Rows from block 8 of a small class-conditioned image flow-matching model, named by matrix and row number. Rows with one number belong to one channel. Each number is 128 + 24 x the weight over its row's rms, rounded and kept within 0 to 255. All counts start at 0. Numbers have three digits each. After the name is the row's rms in percent of the matrix's.
After each channel's rows are labels from the 100 images, of 14848 (inputs lightly noised), where the channel reaches its highest value: "patch colour" is the nearest of a few named colours to the mean colour under the peak. Only what is clearly more common there than usual is listed. The data: photos of arthropod specimens (BIOSCAN-5M).
# convs0: first 3x3 conv (model.decb.0.0.convs.0.weight, 128x256x3x3, each kernel summed), inputs 0-127
# convs1: second 3x3 conv (model.decb.0.0.convs.1.weight, 128x128x3x3, transposed, each kernel summed), outputs 0-127

convs0.60 138:114126096140116124118111172120150109087112122131093074135140121093096066129065111145154101091100133120125155092123098137142139103089180161099093119129136119101055094065125145174150107119118091128138069134125132096155083130110135107153070127100136121127130106154101081138138082099103118113132100108092089131103121115111069092132122172112143129152113114129111073140091118115120101078094
convs1.60 102:136120181099164156135137132129137169140141167132182121133166095143101126140126149145154131116126150127118177106132152090162157144117110123133134135081143138113165134129081157144114147139104105134108107119089116171135171119104100108135137139151087119164132150114131149145119131089183096173102142132109165128121129148150157140113172146126112122199133101111126102130106098117117116151152
patch colour: white

convs0.19 089:092169156121158123126128085157063119143125119126071148157149141110128154115136140100157130154112137146163144135138121169136144125146106103133109106161137146144101122134158139104124114140129129118136155133135094098146133091092119081107137113133156119093145140189124116134119152171142184137120135139158157114160165158089110146104106145139111073080151106133116134123141148075132173104137
convs1.19 076:105123128166112155110114138138113113147122125164140110120129114113107154148110120124100120148150164060102148139145148131135112121112101163122124134081077100184128103154122082150144114081111106125143162140116117108157127103123089086117118068116140130140179129103138119106168138145134119164154107134118143164118134124119134111131140145201167097085097123150131163130106129153114130100123
patch colour: pink

convs0.86 135:132083136155110144151120144088118109094158148126178105146128112157121112152150147129145144080104100094016137121123173145125128114127127152147170163157129110129143124105119100098126136102126123126140094177129145135114123126119142138116114131131150128157163108095112123102126103123100138084131115068114111079117132115128160130135131155143166162157165148151146127106096169163161106140101
convs1.86 118:139171109143138135103123121124177094101104114089102136173138162126158104148117155154133131090167170155124116110080131116116112136117092122113162097139123160135093122139128116104116146159133103130119131151146168170172136126112111145172133119102126134193137098130143139120123065121073095177127134132102100125134146091146120162170131139109107134138116137143129095130136168139132100142126
patch colour: black

convs0.76 111:148146161119148181127156125133167133130182161110123148171127127170160152103152134122157160139142159130124144139121152143117098128138138072115142123168114135135154136149156082188132117185163129137152126113126137131134120099120104139160142135127128150090107124210134134099099140146115147148163125162141152118136162123112142166145134113166098080097134116138124152140174122084151148156144
convs1.76 096:153111140125098141147115169145123112177156089134109145147155154150101162122188159123121137145124098126156091103092120161119120172143113155112107149122146077105146111129104137136153133166138137085127077120166140132100139110133153134137116174090103104105120105137138102119106123105118131092147096143160185119110110128174113126138160109120129149124157111104088145152153138098108120122085
patch colour: white

convs0.26 088:172122133098157109075084107173081099132118162163098140140148126132131148097149106127144150148130112130128121146118092130129158102121081165133125077105164156079094106105094133117107111128107126078104153102083117159130121118126180125145136124162192125142116162117128158122179136132139137139123159159133149117125127147117155076123139154097117128108134108140120158150150138108121151148142
convs1.26 092:113153152126120115100134128164107132124116134108138160122127150158121159112108097123126148137113135138106126136124120097116109127147141147141115126125154069160114129148132105130127194094098137126130133090141073062097117107094155127087122127170104097080137139114138105071134162093087125111141147098159104119123137166104082076128114099112168122156128101133113129115107132123140139109178
patch colour: white

convs0.50 085:132135137129130124127155135138115150124139108109157141198134140133139123129127125126140126137116117126042127128132126126108136152121130090123140135123119119126159085144119109132124109126134131117140106136136116136125112117123097110117110126127132129146101126105122118131125129133112094122134121133107099140118139155124134123124128135136161159134116135134129137118096141175124112118113
convs1.50 090:140146130107105150129133112092141107120125103104162088078109136092137124134177164095133100124094186134128123129126129172117100182108152119155145176082109156116106135131139120115127139169167137149162114138095156125151117118139136086099113115117101124125140128124121066094124100142131121126131161134140136122150127128140181142165169148172125140107120121123103158123142162102119154170094
patch colour: brown; grey

convs0.34 102:186138105189180148096081096165156149151084097118086116161117104095159100124103141152074130092155122087106123135135089109133107136124085103139126120096136148131133131120173120131095131125128157119145112144141098120159089119106137144118104118114123159142152155176092122058165107083132166124046113118096163076117116123131126133084137069095151149138047114086086143118118098161131115128116
convs1.34 102:156117060133143178126088157116198146119132105116128079116158141134127082140123114135126119095117159144133139117114128121130150108114095114112116126111114186082102096105127143122119116177105148112143120080107137151145142121132130144131127086103113144155123114122120135139126113161114134110090110126106149124122130073101169146184155148108090135106115174139133114108085158101132112144128
patch colour: white

convs0.99 202:167146126111141127114089116163143165112117117125127111109117087112120098134083122126093152123144120105137120116135126105155143123101128129134104118131148108120113137138134132129116126106130126134122106137121109127127115139094142133130109135096099116149134130165140103101147090090144106109108112122089114134101125130127126112122112096099154172161083145114053132102090131148124102132105
convs1.99 085:113094148140151132123159113162092100114130131083146122154126110133165128088132147101121107108139093129141089137121095131088103170149104123111154157128140147114145105161068145150145099118174114097095084100092106134152102148154087144155128121160109144155114116111093115127148084144112104133140123132123107109100126122111054136164081143129107143115153165130102125118107143132121159121128
patch colour: white

convs0.20 112:123160109123130026089097121103126141120122117139135086098149107062086076155129134093117134120111163148137118121102121083143130123106095134111099081113145118143095098066113145065128112069079168105111146127125099107119101120134125108119100113120132108157117081089136168087125092082153104096076087092069116135102110132131103093103119079123175172149142134102101091095057120151091109118104
convs1.20 111:122119107160150205136099116157116143149145114111185072130119115124157125174137128112131141133097153122135112124100091117147103169122140104111138101110159169072106075101133133116101129141146119122133161120096138129155132135165116133107148111138131098177114080136112132119095152123126147139089159123143153154126186086126099115123157114139096133130115152146110098128126175132117115142126
patch colour: white

convs0.112 086:107168137146051088092141129160136125126166139152131126112149111119142128149121149129124120136132148128103146096127159127120159152130137101119145164163151119114145111150094097169107147136131126084139108151119163114114125087154163102136102137125124107088133137117087110093105126127147167099124133080135143110112114136125185155145122156140114100117161117155153102100123188118139128156139
convs1.112 096:153175082102134136107114118155184138127139136126151110152147124102174064136132126123070120110109150129150110166102115133083135081144150119141143124138140173112126125132137142164126077150090151108095107090096160133131157130144146123131136115118123117107125109133144142142110122101118101119064096115142119126107107103117130138162128145177136158087126131144086119122086090100107116152122
patch colour: brown; grey

convs0.75 090:123125114110158122096098184144123095101090106137133103165085118139115092145133095141098100112141073112146081116097084123130124065111093145118098085036056134093063152000119146097120100152086069109156101096127123137121115100064140085144129148157146106186127145098115144090174079091141124096089106112129153108111129152129107126091138184084135154138130159117110072078123134129065111121114
convs1.75 083:157124079138123154115181148173105109134132110167134116125160133127105131163105139103102083159065147149141142122111118143141109173133152081102153129123112160093080169143087112112146136129154140161133129131106161146130115146139155137090128118137080109160092093118119093173123123139133130147072119149165118134112158114141125124139109105118106132097122144108130162094110154132141126164127
patch colour: white

convs0.52 106:144142142180194167148127133149154144140136167114073128121142116162136138126130159137150143160126142124098123145141118153092118152130123172143121084105136145131100135132146144135129130118132132133124138170157105151129152125119144141134101147093118079128154153150123139086195135144146119131135133134124123148142170084142117128147148131143141154137118142114112152134115141113136141162131
convs1.52 112:106135165129130124145147129140132138176118135151149141058103130146087131094124155131105129076090124078120128115151131131128162094112119122096129132128172139125188124136117148137140074122143178096153135145146143115150146119118096132142073122140121096142104105084124135126133133125148110136187111113149105097117132137118150107115072162063136126123137143123151140111123119087161141141142
patch colour: brown; black

convs0.120 160:091129105128080101119121144105128108089131113153103032083141069105088019147101128126100100110118118086117122128127155131118168094098131112109077156126176104149114134069093127105123147117130099109110078128144124104122104132109116087141044135120099107130123105116138120096136044068134113094097101117078069135075112147116111101110110109125151136150124125133124097125089105120108076141069
convs1.120 122:120119105126104136110124127117142087124133149125129104083137099108130185129072116134113108146105155100104186095124133139175163166106121152130101112110102141090090108148152122098131148151122105111134109152124154138093148130128148150089110123124153120118155105113125129121095151174093133129119105141083086109139108111070124148149104154104093112133067158175116114145124114117115107137154
patch colour: white

convs0.59 082:115073162129117133103152131151139137086122144124161130141122108100130102141135193148112124120143178117138134015148130160110084140120114103177141133133120048106143133132131130111095163188000154123163160126146124154141133107135110079130126164109170114118087108153063139128171118107146154142134116123123125144140174188126105148131134118153101125187094109117155148181094145113108114104103
convs1.59 101:158131091120110174142114124120189131116116129105209098125190135121185139161137137115130089107118139170133124141114164100136171140116108072090143126105133120102081147098129132137106147161130106153179103143135143131132134143096090139121135133111128126177104155126123098154115119118139125096112091129165127097118119118109144117112100124090112139096144093131121143094137125119129113136124
patch colour: pink

convs0.33 086:131182175103146146107156125181104139122121149136137155114116182123146153127127142116165141147156149133135141128148113141131104125148129101117133128139134129142147097161094122149201157149144140181161144102109157106143142139139155129138162123129146144114106134151151140127104144144119119164141163160118113152141131170150139117123113143094117111120174127100172143165114092134167154153167
convs1.33 104:113126163135131110135127109118110125109112145178133141126092113132144140110101125123125150145167104084090109131175160143098128075130131155125165137171156091124173138136166113104149125078108120107143131135156097109122132164112135132133117158155166128024125159108145132106140132104126111140193116118099152159123128165147131135111127113146146105140112102106123120138143093120124100111129
patch colour: pink

convs0.117 102:144154136125130122158117108145142138140124092092182117129128113105141121151155127147134113101130138158043127143144115155096129127122115153170137108123137113127078111141130138121104149120120137128107122168120106113141108123109120147093098127119124102142135097102089130114198104135131114155134106131127098120126122102136116128121156133082151139142134108108093118154119113167120130135104
convs1.117 091:110151102120114147134152142114154146120082104116122097115148134081155050122113128137116085132065133114168134170158165137123110167146143109101146092096120193132126125092148149134116103138143081160150144120077157154117115151138136102128125102116078153175146093129133132132125116127130125123099128127141114126113135120161140128119143126126084119147121171150141123112098108169116137122154
patch colour: grey

convs0.13 091:140134128109132132140156133112100101093088109116086133148144151127115146097131155158142135170130155091144126157114124082131132136137125120135104098128128121134135130152135097142145137123129113139115137136130116142128163139124140156097145133094140126113151097137146151175130146121098111125126126169116117133128123155142163148120154131099099135137145127133140165180132111130131126195127
convs1.13 109:107145148108135110147143082120107083127133152122153133132074130124130180143138133121141117143117087139136110148130100129129102148136101153141102176133109069110146135093103132145098109127105127169111124123163134110137165153158172132125188149208147117136101173138088163135113130125163095125113116136159072121128119156103123115105113119160130097131118110126115123116141087125119163142119
patch colour: brown

convs0.35 101:124099108121103098125097118152116139119116100123131128128128102147133131145134127136092150082094166129060142163150144137138151139134095155176137118120135124113135164114034141103110152124144135115120105162097147148126092137129190117146125138076107112153157081094107135126167101120123112136079123095122120147128065158170144125079160145097136147161115159096122085119095124220100124138124
convs1.35 106:120133090138134177153144133114100109098110132101094092065171128158103123118124116090140124136141171174143117146092128139126137166157106123130101107099147174104097141138101145117139136116106159106130126112096149124136131140137094145118136098113114130211152113169160141104105096129132138133124151137108147112153104087127163146155144115132160122110082135109139128162116145076092131119143
patch colour: brown

convs0.37 128:139139141114149123128129110126115143128121139102102124134127134131121126152162135134148128108136123138024137134130134149120151126123129140120141116134124125136113123121134143108115118109109136125125130140125133118124121115124077137090113138094121107154139083144114139141193118112141099117126111120123101134107112119131110150098116126118152138156139131115109118113103103156122127109120
convs1.37 152:132122111136146134114132154104152159112104095130094115117148139145136130132134127146135127168108142147154101106123161150115099189136141102123123079120099138144110120133119124130140156171127068107133172144133097143154120074110142104196100136091119142149193107133117111058134131077107133145105134133142147114148137120105115142158131111092095117144118146145145141080114155156113145154142
patch colour: grey

convs0.87 109:115095114117112116108139163162129122129138082160127120081123126116134082130108123137123134149122144118170132109115105148168022105107147155122134128116133118123106133112133128151168125114118113163155139070123147168126105153149138144143148145141147131124139139136164146175124122113151191122138153154104166146135118137103128140150120119184207151126158118106156132079105133121100128117147
convs1.87 109:107142120112132146060184105144062142133125121155149130166115164106113157145074150136155158156120139122082116093157112113164142151139089170075106154119160140140136113120128130149133140116134105125113130123130151102109126158156119112156142145103125099110152137145153125176134176124108166123133124136139112137115120159106124118101105134112129111125119122156122177124152068093166110135118
patch colour: white

convs0.103 086:130154109122128134144140138142157122153197158134076176130166142144147148116126135102131139178143146140097138112150136148111100181149110148152150161138152116107174134136139109153165149160143098136164178084135139118153132169141107147151155129173157113088101130165167134129121125172129163139127132186155125125159153134176138159144135139139100128145158158168180141190167108105127151174160
convs1.103 108:136105142140074127100108093154134162169106159138126150125116099119135111151130129116140141134184088115133097120140116116112130105121114174169161147140125084104142168135157162119137037106150121103117136121164084125100134131102089115123109171099144119078151101136144118132120117098151135099171122106139118134166126131151138123111127126122131086126162142093133143130155093096126132106147
patch colour: white

convs0.127 100:132148128124167144159148080148151135143156112112127126138150128139144144148133148142147159137116120135114136139107079139133111160128137158119126082096147138143113113108103155114145119085140124137108101143111120169159147080126154126127128137069108079140186084115067159108164113141170100116143122113118116131116111129152147131144134116083128138153120104109117128128128154112156134163141
convs1.127 104:092126141108132165111096148151129121102139148141140138054114113146145206083108079137112142119134118121171106147134112105113118114134113148131119138109113148118096128142168123140128096119141184097136108109104113096123107139139173146110087144127109099097121135150161109120117153161145109128107141141131150140163141125101126157106118175146121124130102120169138156068138123076125137112088
patch colour: white

convs0.63 085:122126139116095126116087160124160128129109139145217124122110119101146127134109125132117122121101153099137090122129140108142206118131127060162103150123114121109151158144116105109103109152114114089132124111144112151106155105120126104158103131207148143121114162115115134132069143150146141075147146098143101132123141121143177143126147170116110103096203132156148090128110173126165153122133
convs1.63 117:124146110109142130162131111130097079164129107131111128145164127137128104153114090108111137071084143139096092145111134144088114135139153114102120148149138193156078114137109116125121167156121129172101152146060115176150111133134134141103096100181103147161134128128126144098136134111136151152087141099145110143147126101068128135154116129136127152140132139099135158103138130152137160142146
patch colour: black

convs0.68 125:091118122126128116147108135105135116109150140135110046121139054109111053129095167121142095080119126109125131116079121147128133077061128136136142126111108104160104106046113137108129091130130109087140092141107072088134127124115102137147060139100118138141091090122154089138144102041143144103126094083068126129094138183104135133109103136095148140151114150112106102095087130130107089125065
convs1.68 104:149126043166106173115150136154078118081147164143088152123090141096147109140124112103174158110115167116136140147103124152128119118148127134111119106144125118107108150133135170132124127148146106113127145145112149093125142119167160138124153069121125123155122130094134161157120130159146121117164145126161172136116173085105105138152118100133151103123123100136115130108147154159120144178145
patch colour: white

convs0.122 082:123115125133097105119128077128121129120137122134166149090142084158144131132103159126147157134118063155129166137102132140063149113114110156119160106128098117115150083146092126159139107152177070126115125130112099110133112118135134110162095141131128096133091156137141107118139165140096139132091119125119099154124129148137076119170122107102122088131122055084156118117112118152111139113099
convs1.122 072:116183144137137139122114142143132122101123165114109125143119135122139134095152072122097115174140124117114161106176109115108114175118094174147160165117169090138152143143087100173104135107116122111140129107119157127099109100163132080152117161107146174135115156125156131150136111094152116115117131124148138124154156111109132157116125132120113148072151092111159165143112124182116155124160
patch colour: brown; grey

convs0.72 092:123170150128144143132112148128153141130107142110128126142102153146143131130129129120123141091169120131072092141139137101159169110131124116133134093106116129116131138113144119090132112110104129105116127096119121121083137133112101136127134117130129119154098112116116111142150140109099095143166133137137159153125137123135109119130103098112122137112116111121123152127130164125124126147144
convs1.72 102:121137106126155127136156142124154145122145132099131136000116132102143090124138116120110102154108120132172088154112143130097120115132139149135103126120104121131117120127115103131120118096104135087107132102165084131101146178164132137085152119173123171125118129155129110098124097118125142132103131151134132142093140118127118140120120113133122136110084141074138130109119125126116166129098
patch colour: brown; grey