config.toml
train_examples = 195000
image_size = 48
horizontal_flip = true
conditioning = "class"
cond_dropout = 0.2
norm = "groupnorm"
weight_standardization = false
attention = true
upsampling = "pixel_shuffle"
residual_init = "none"
lr = 0.0016
steps = 22100
lr_schedule = "cosine"
Rows from block 3 of a small class-conditioned image flow-matching model, named by matrix and row number. Rows with one number belong to one channel. Each number is 128 + 32 x the weight over its row's rms, rounded and kept within 0 to 255. All counts start at 0. Numbers have three digits each.
After each channel's rows are labels from the 100 images, of 14848 (inputs lightly noised), where the channel reaches its highest value: "colour at peak" is the nearest of a few named colours to the mean colour under the peak. Only what is clearly more common there than usual is listed. The data: photos of arthropod specimens (BIOSCAN-5M). In brackets: how many of the 100, against the usual share in percent.
# convs0: first 3x3 conv (model.enc.1.1.convs.0.weight, 128x128x3x3, each kernel summed), inputs 0-127
# convs1: second 3x3 conv (model.enc.1.1.convs.1.weight, 128x128x3x3, transposed, each kernel summed), outputs 0-127

convs0.89:142105116136125119125108118117134143084078181111115190115255140136105142026123133130111110102093144127118086131104129102134101105136124146119123132099108083107071122133131092088129137099063019098100094106132142130159121130105127110149102081123081134091102102162125096082203103119110112115142124142132088137240088124107092095120121117115122125135112124105124121167085123100130154126142
convs1.89:129151169111103116142147135106138133108188090129120100079143127175089130057074158092145124118128069145116137072139166132165146176120090119121128156161079076158129084098147135092118084127136103132147116146109138150132146112121171118144140097151106138115170139159082185095035135143137149064096114145150165129128096107029153043067108167124074125101148140119164115145067099099109177088130
colour at peak: white (60 vs 31.5)

convs0.73:141186137141131096120122213107221133162196151143143140113140143073143116109152144107111124169159132076105101101166174120093089140084103098132145104100107160114126145082148163115086144152096124109096149154130197153108158134140132114169146131151135153164129131247094118119154161160155080123147161147148146232131177153174142091167119131141115129120108118131086130152191136120139126083173
convs1.73:156131131100147082092142151087140218153116129102183102123073135088144153174149124104168164096098135074108072094166167082117111153010114055117166105121122159108154125150148214159081070139115173107092108118156138125139141149111100137149095128074139121134143141145114065198142119135110065138122175146136122135113113149115104109120140118105080100099139161134095123142120066109097102142125
colour at peak: grey (31 vs 8.1)

convs0.44:041171147148160144173165154123096124146150106126155165082131147116123152160108151129116168142133169154177144095094076122104168180146160240106153131120138152146146076170140176129173081135209131166134140155119111119138171179133115166138170159135158154144131120152133124165155160177138175151113102117118136181124139094099129158075103146107077145118121162178154205142108158147066148170136
convs1.44:064143111169143183144146134138153033148085135127121130144200135131135112085082098129127120159145114110157187139134153092199116150163165188140153153095111122118104124089124097165125182114188118157166121058143119163114128118154176094147164135149083151172118087130100125153147180154129186151093130177159133178144129101123186111136137201123171163098086096122132176085167158150139155109153
colour at peak: grey (40 vs 8.1)

convs0.14:119146089161156099175106116131122130095092127110137118142108123124177162166127156138147158135159148147173189163157099228144107155139139102117156114121124150204120132133167134155175059208156100144109181131058150135143161135144154223153150151076138122165071164160130177140149097153159146176158183104110142169139145155080125124069106142154111159148142159127143119115138114130108136170194
convs1.14:150089131077157081151178174076094140125150167193134165102145139084100080099143110125133175152097140089210068054156152092079117168123118077113084149096201143093111147138089144093141100086119105104115117129120113124104144110141143083138127065131118156111137074095180155114098118153157074142130132150163094095097119129107170139163139142159161116070185050148083131133121120113104133120140
colour at peak: black (46 vs 0.6); brown (38 vs 2.9)

convs0.7:170137112163167172130112123184159186159111222123117150126116139094157131134111091153093143089118172133123171131168104104115140149177103146159117132178146104137151142195135162147100130162165151133106159134159144134117145161197179160170151144136121151138119108135101115158169159147150105133114134157135148057137135128126123187105134116109162141174108172112132154174177105125255160117141
convs1.7:111127132159088066133144154064112101155114098147097133101141105142100124104150175071163113109052129132115145150140152175161182146171146066165138130107080094077086098055082077154151112101195068104125155110139155150128103129102104108145104118131122049085122149048160125136117102140122183125163124129113144204165122145109110088135129121131133113132171091101171172086112071107154096127123
colour at peak: white (89 vs 31.5)

convs0.92:082129087168053131187098143129176114087144139117120118117147126104071103098114108142112132148131119078144055076158135073130110097151140090084090139124136144114124144086142124179102121119105112059177123126156152158155140108173130022210071087137130113131083151123102113079129111124091129111112140144121114116104103122120143099105109073089107147114117091149069094097096126111232118096126
convs1.92:114135123147116101094164150094106105124103129130158110103181108114120088158086141110145168071082146126146127121213146156145120166097096123154155138122066122091130186054176133165105107108184061125075124108174165120162165124132119127142147170154108150188140150118095171124067113129089103124135165075078125156186058062123124133149134142100094161112118102158145220117176139134112090117132
colour at peak: white (100 vs 31.5)

convs0.75:146097125116102128085108178111115133155153127118108127126033075158120084077100092123100108169163093130136161128132102111085121056139110121091147136116117111113065124073090129127127097110103076033157129088121128159141131113132128064113074090133210161093129104123131094091108084129100080115111152111121099138121160113139123133155113101110109104110107135147020074124103124081127068070105
convs1.75:129149091157071100142100114119107121141170130129119077086078107132053089130081128112135171143112089105122217102128148062152102063085071147078158194168133153095173098114092143142145151116095113144113094154121150175137073137126135150155136137099154216115143124132166081143093140139176075151118108111109125157125146090105141090143101126112147110134034103084124080111132128105123128064136
colour at peak: white (63 vs 31.5)

convs0.77:127120107146126110117114140104168154088149146100114144128147125145101125074114123114084124106148115104084078151079084143083065095149073121079068135124100108128059137078143120150106109124084090007148104086104114124109130102131134041127076072106094120103123121154112144081157119150117120109127138138136073154182132114148145147170131124129115132118085113150054050133125098108191111062145
convs1.77:121133153141045102149120068122129099143086129151116074147056167156126184184168112158119118086120122088134143110119125147139137143094063139103156104133087132080152093094129168167121140130137074146070136124100113122172128135089129098110164158209094099145145184151119140230130150130126134164105134122143086099130065160146160132129161123104052172137133136099160111161147120128093181056132
colour at peak: white (100 vs 31.5)

convs0.112:125121165058135068144078073072152105136110108110141111116108149175105085112118129113195090153143098140111065154114132109136150129165138158123076146084142124147144132169179094168139150144177194071185164118127117086111073110128082106150116125132136087121128147117161086179141128116122141148105112160150115174126106180043151108138140112147143162113140164146145178112151103169237127172086
convs1.112:130130138117040087131150168145104118109128110161122150169102136086141083129096177071091152119081218136140159124184121214082141147114182108149106087106098084068103151142085108097123140107151096129052187153109147086127126193146115120112193130129136136159110082088099121162117099114125106077157138177113176158165113137154108166142144158165137169133109141108125172096144156102153094150155
colour at peak: white (87 vs 31.5)

convs0.86:108181154151171112146163157148132141169088129062155114139107115093144127153129126166173170118137144121112145074200123155111172147087146150138132156139145113182161072144181112140080102135153154196116108145148139141104143197188149182205200114135147129185146145136128152157126160139175186159129126135140186173147162136129164145080112151138119156138138087102152217140104133161064131139129
convs1.86:110087138189121124126113139146125124124104150162115063129114018151140154104080127071090151074088120124112140131132177178130126081148127028114124087201119103082121104159100139108109087167170105173087135104098112098150098111123094125135111194098140112120103135113104161097154165113102087178073101131145067099124112111134154129129122137081085168083123114108165109144135070112088084135163
colour at peak: white (77 vs 31.5)

convs0.35:111121158206110141048129090120068080124142113115110145097115121080107112087136112104153125029130116045076126116074122095075138106106079101097084161184103129099147094156136116160112140113143112105082160135103157166110096170164109153082157177167112173162168153075123117100165190126118150103116170083111120121105107113112104166105118098121090113093098108116111094145077126107143113075120
convs1.35:148119109135092121111095117166096149127120144165105127119115074155126131166092170082125129202086139096151154087117031148099141143161144152149117125091084150126118130137153139122105073162127123160155157111111180168119106113130124133155103193153142131168130135159138161099124097095146154151091152219123113115071122139139094160147084182087090083157099062121046145042131136068144120132182
colour at peak: grey (54 vs 8.1)

convs0.87:090054098079185141157096174120138133071137092085148157111124133098111117149121117092139118133105104116101108129119046163117106102140110149100043089130086111143105103072113125080085132143100065105121129134129143122113134115077053122094086093125146131129199142169128162135136127077135154125127117149144111178115087145157070140135131133119119086132052103037068069108145140112106077120118
convs1.87:107114073146140077081131118088104173122148161101164115109087098160154174184121166117126155146161114110177146133106135172072185115074110092122184176096104179153126135166067132179088101114147211125139170141132159121102067138150168124139146214123117179140116086110135168161153073154177089169128114092139150129146125152159157153125093139131132126098169097159165186172100143144129147100120
colour at peak: brown (52 vs 2.9); grey (30 vs 8.1)

convs0.114:155149193090144115118085109224204161142161138113155095133123155131180133128139119118147103194147165088114100113131165161102129122178106148099138124064152064113147134169188103123110130139156150148069101085101070145156208123120133130158170057156129117157093145077137143142113116112169130123085150134084144121135109157070099124062123160120108141130160151077186139106149132136104114163176
convs1.114:151101127132117098109119127151104113145137109114110106157082130112108160136080160132178170132113128152194167139178126175177155115130173150162133092116065143105101071090030165103128124083180113141161095131112151109115063109146133125118064192090138111070190132074117108181165135124130139121146076087144117130159161128179102135183120108168111050115182128118086142150122085096146098127108
colour at peak: brown (27 vs 2.9)

convs0.2:112147148086173156081138114104233173165121144054150147106107117162154139178147089110094168139123134080173116138097116128159156103196110092134126130161131142165124125111140113176112107228184162151174115151133123085181108082147143179093174186087120165167107141097122141147076139166204145125138097119130132130157171167132148150132123159184098146141173147133129127146159146154120101156116
convs1.2:073114136151084119114140138158107100135128118137114095183162099107102065154150143155146113102116133150116180137153180130169061136097121103134193129127100110131085153168153151077103116116170100190104124072076151124066124166152152109164085072030121107125184130135116085117141147119165184168101135154141142193153118102160171184118115154121162066099120138086177176098155120097114128127141
colour at peak: grey (32 vs 8.1)

convs0.11:083088134084123122144080123134151110126118151144038177117145151046120109152113136128117116151107147173127147182143117150169103139166106074100132126135078179096113110130110149049107124103108057104129112129151127161091128001133112132134105119123162117144095137134108099163194113114153113142158092101204141044166150126108085148130127113064141123121103146119145111072120148123128176096111
convs1.11:131124101115142102146123160077117130107176135067135051113064146180139113064085094145157101153141088130134146104113134134109141165095129035141163170146098088130150093114116159102065115133163151191114157141116164147118127129124147093107142099170130120146172137126076165115067153124160151105123122120153158121080093118083154087018084155120066126094125106174143122113072108073147125109110
colour at peak: grey (34 vs 8.1)

convs0.68:204195084115126162130171113082110183146093255172172140133140139162153103123119108152121143155156095142125143128111154093097087081150068112126070137140145114099097167154107146106122174204146134134092162100118165159188137157203160133141058099162118112089132125157127104134136108155127092161122140137083135091143164112122164085116137102160148125115141162133117126172131108138103134146188
convs1.68:131102197131117081086105091157139141098195111145094107124172161110141144112130147107133078161144117141080207139178169122177077125187164112167162108076140119079146121084169125153182187125124163058105121154180113083141123097108115108115187136123145164125079133110143134126145127125109128077143101146166118129120118160137129117115178112081142168116207113129117099052114081094143160097070
colour at peak: white (100 vs 31.5)

convs0.17:142119110130145065099121164138075096123146143127124122110121129152057097120126119121121140115137084082103110146079055159092046075014096084175057117140119141094107184100138145084121130016090120097101123121125116137130132104153129083129101084130127127126123118133123138118154101152101104103124069144131108159111107149145152132154100159150098129144140142164102078140112143117231124133171
convs1.17:169134137125156185120095095159150142118131104129118115084164115139077142144102132134125136085120144145094148148141140163101146192063171131190176081142124083163141126176128141082100118139137133122150146137110134152132111107112101166139153208150112128085104131164131156120083133042135131180087053117112094074110091101155118154114092126028113143103193092132172184110148112120101043106124
colour at peak: white (95 vs 31.5)

convs0.47:182091140107157131021076129138079151111141059064110135125117130186141071115140113142181110082144132139080192143194116078193142168136137131123154130134147103147154088094232094131089097138143107094064098130122161200160142147142150147139179118136125119157086170087128126121140146091132122135125146129120134087124103111060105142145104094147099148120146145118136120111085115110093114100159
convs1.47:088119060138147149158133108113124133112049138134134112092107085116142188190136094066132098161121118097171042125071123178057139129091104147101144133098073121109122151135063125131145100144124153200169160132146122081091099128085141132135103194100135154147125099089123133153139068139171123152083118123105140148095195155138125142144134164075107103107068143110089086152141163130101157070141
colour at peak: grey (64 vs 8.1)

convs0.63:120157130136169199076163164160132125141148141106122133120129067141124155110133104116047186178117102128178079109018038105102105088130107065140170117135107132108067137115101113103146067132122128190163113149115106122218132146104126141132136165134103128094145084144122162133123105136113133088130102074126124124146102118104131140102103139150105153139144134136155142078043122195138158145144
convs1.63:143125078118097045157171163105128130179000141149131141092095097127151114132150154105178066099121133118028154124112142157084119134120130124098107146075102106121152109124145144161132061136130115106128140160093170098092146141110109118150099164156126174098125110146107095156152126123061145095127158138124104115095140154122124132134119145092076087102101154092118177159170139218133164124149
colour at peak: white (84 vs 31.5)

convs0.9:136131151113129119152101134145018034129145151129134064105105098034089135088089057134127153158130111122100149074085057128120131121053113087218092138136149116135148131123108181132151115096121115112058160132172133188120146155171141136134153100139103121182112151170130141125136120143151126103098148136115152092144135114078150150166117167105094097118123138098135129138070127119141121127186
convs1.9:067102132081141190151108171030178200133080119149088112111129091152129139193104142147110103120095127109161105086118162171117097183171132122099136093100119109110101154159160104118136164188088181124137133085117125129118107094136101098194092184147091075101138135096154130129144142089110171193121054135145133183169151179149109143138122086149150105123132121141117091159127098135133133130062
colour at peak: white (89 vs 31.5)

convs0.15:104153226128200160109144122211113100151175174164152161142113136116147174160143181159157168127155142149135196148154093138191150135162153160160141145160157122164148159190124148135109149141173138155141151153193084164092156120132131158155140173158128139181134123130172134144148126145174091167111149183184144153112130104173143177086139137123127111116157200085174177145129151134144157151141
convs1.15:118110122074090118128154162060144138144115144094102161122039108078126114111084090075115164165080130093112112112087163153044136136101102077135115125159085094137105133065097115117161072093183125097122157094117174098107101108132125132082110132124135079081126148081062078162134112098099184118121144081102083173130105137080110107093102086122080128110111066117089121151115098136141121084119
colour at peak: grey (45 vs 8.1); brown (29 vs 2.9)

convs0.21:109143220185153170148148126092065104161119140137131121113126094167138098138098100115141088098136159167176153083117080127145190155088138182095139138171098085093147044157115111115122051129132154114211150128000155146165093147144136138147137157097157165129135155149117136109114141138179113130097188168106114170151126101179147099099136142120102124127148121153130132123140129151140096123097
convs1.21:159140074112100198117115161126080129064123137097107091130157143113124144148129160151131066196129094065136135103100099113067169109074183128077115122101091176140170119087189053103120141066142132099120175128131132106083097141130153126153173131159126148178165195084125130168155148110095180079119130096103094124175102162094069117129123112068157119140106106137123143103099135087150167124117
colour at peak: white (61 vs 31.5)

convs0.30:139095159139117105135096104059123140114120158118091140186130133144084150145159176096132091146185114151104116124146081103136082078096111132080058136093108160138084173162073105147150117086123146092115128138104084152113108107126165102113095116122117096110085129108119100120166139107118116121109132123113110207103102110160163104146119100106136107255162148069097115033132102105130106073079
convs1.30:153147169136135046129104115134108139089136115105136154149108116079109114164142161064067195074181165106100146134112157156184159160094055147086095137178109117106140160116097137183104088123135102102120119170082106106119114148123173108135165139113097128113078120134050138112137131160129117132066115127102121108108078073101153090175091130092096113172135149121194141105101052098123139119065
colour at peak: white (75 vs 31.5)

convs0.28:112136151094106174068129124098097142115126100163149039129086102152151077184127123144165117104128161142148106088115142078159097185106106086077054145201114148126121142142089096150112088149111120080129140104061044132110123078111130149108094161112067089141042153140083076141102141082128074129108160107047128115095137155146111161148132102111118103151142139127115123108109169132133135115125
convs1.28:117116077099120149154086116139148053154117119076103126177085144108107113104139151184067176149111149154068140151165124161156140111110118112138125147092144177139107140107154106148123127131137112129113116085159197135127127040128174107178163108166076079133098110088176138142073105136093204041117094152081135062106141104110157139067122126113141180154107091113139122125184144172125114150150
colour at peak: grey (44 vs 8.1)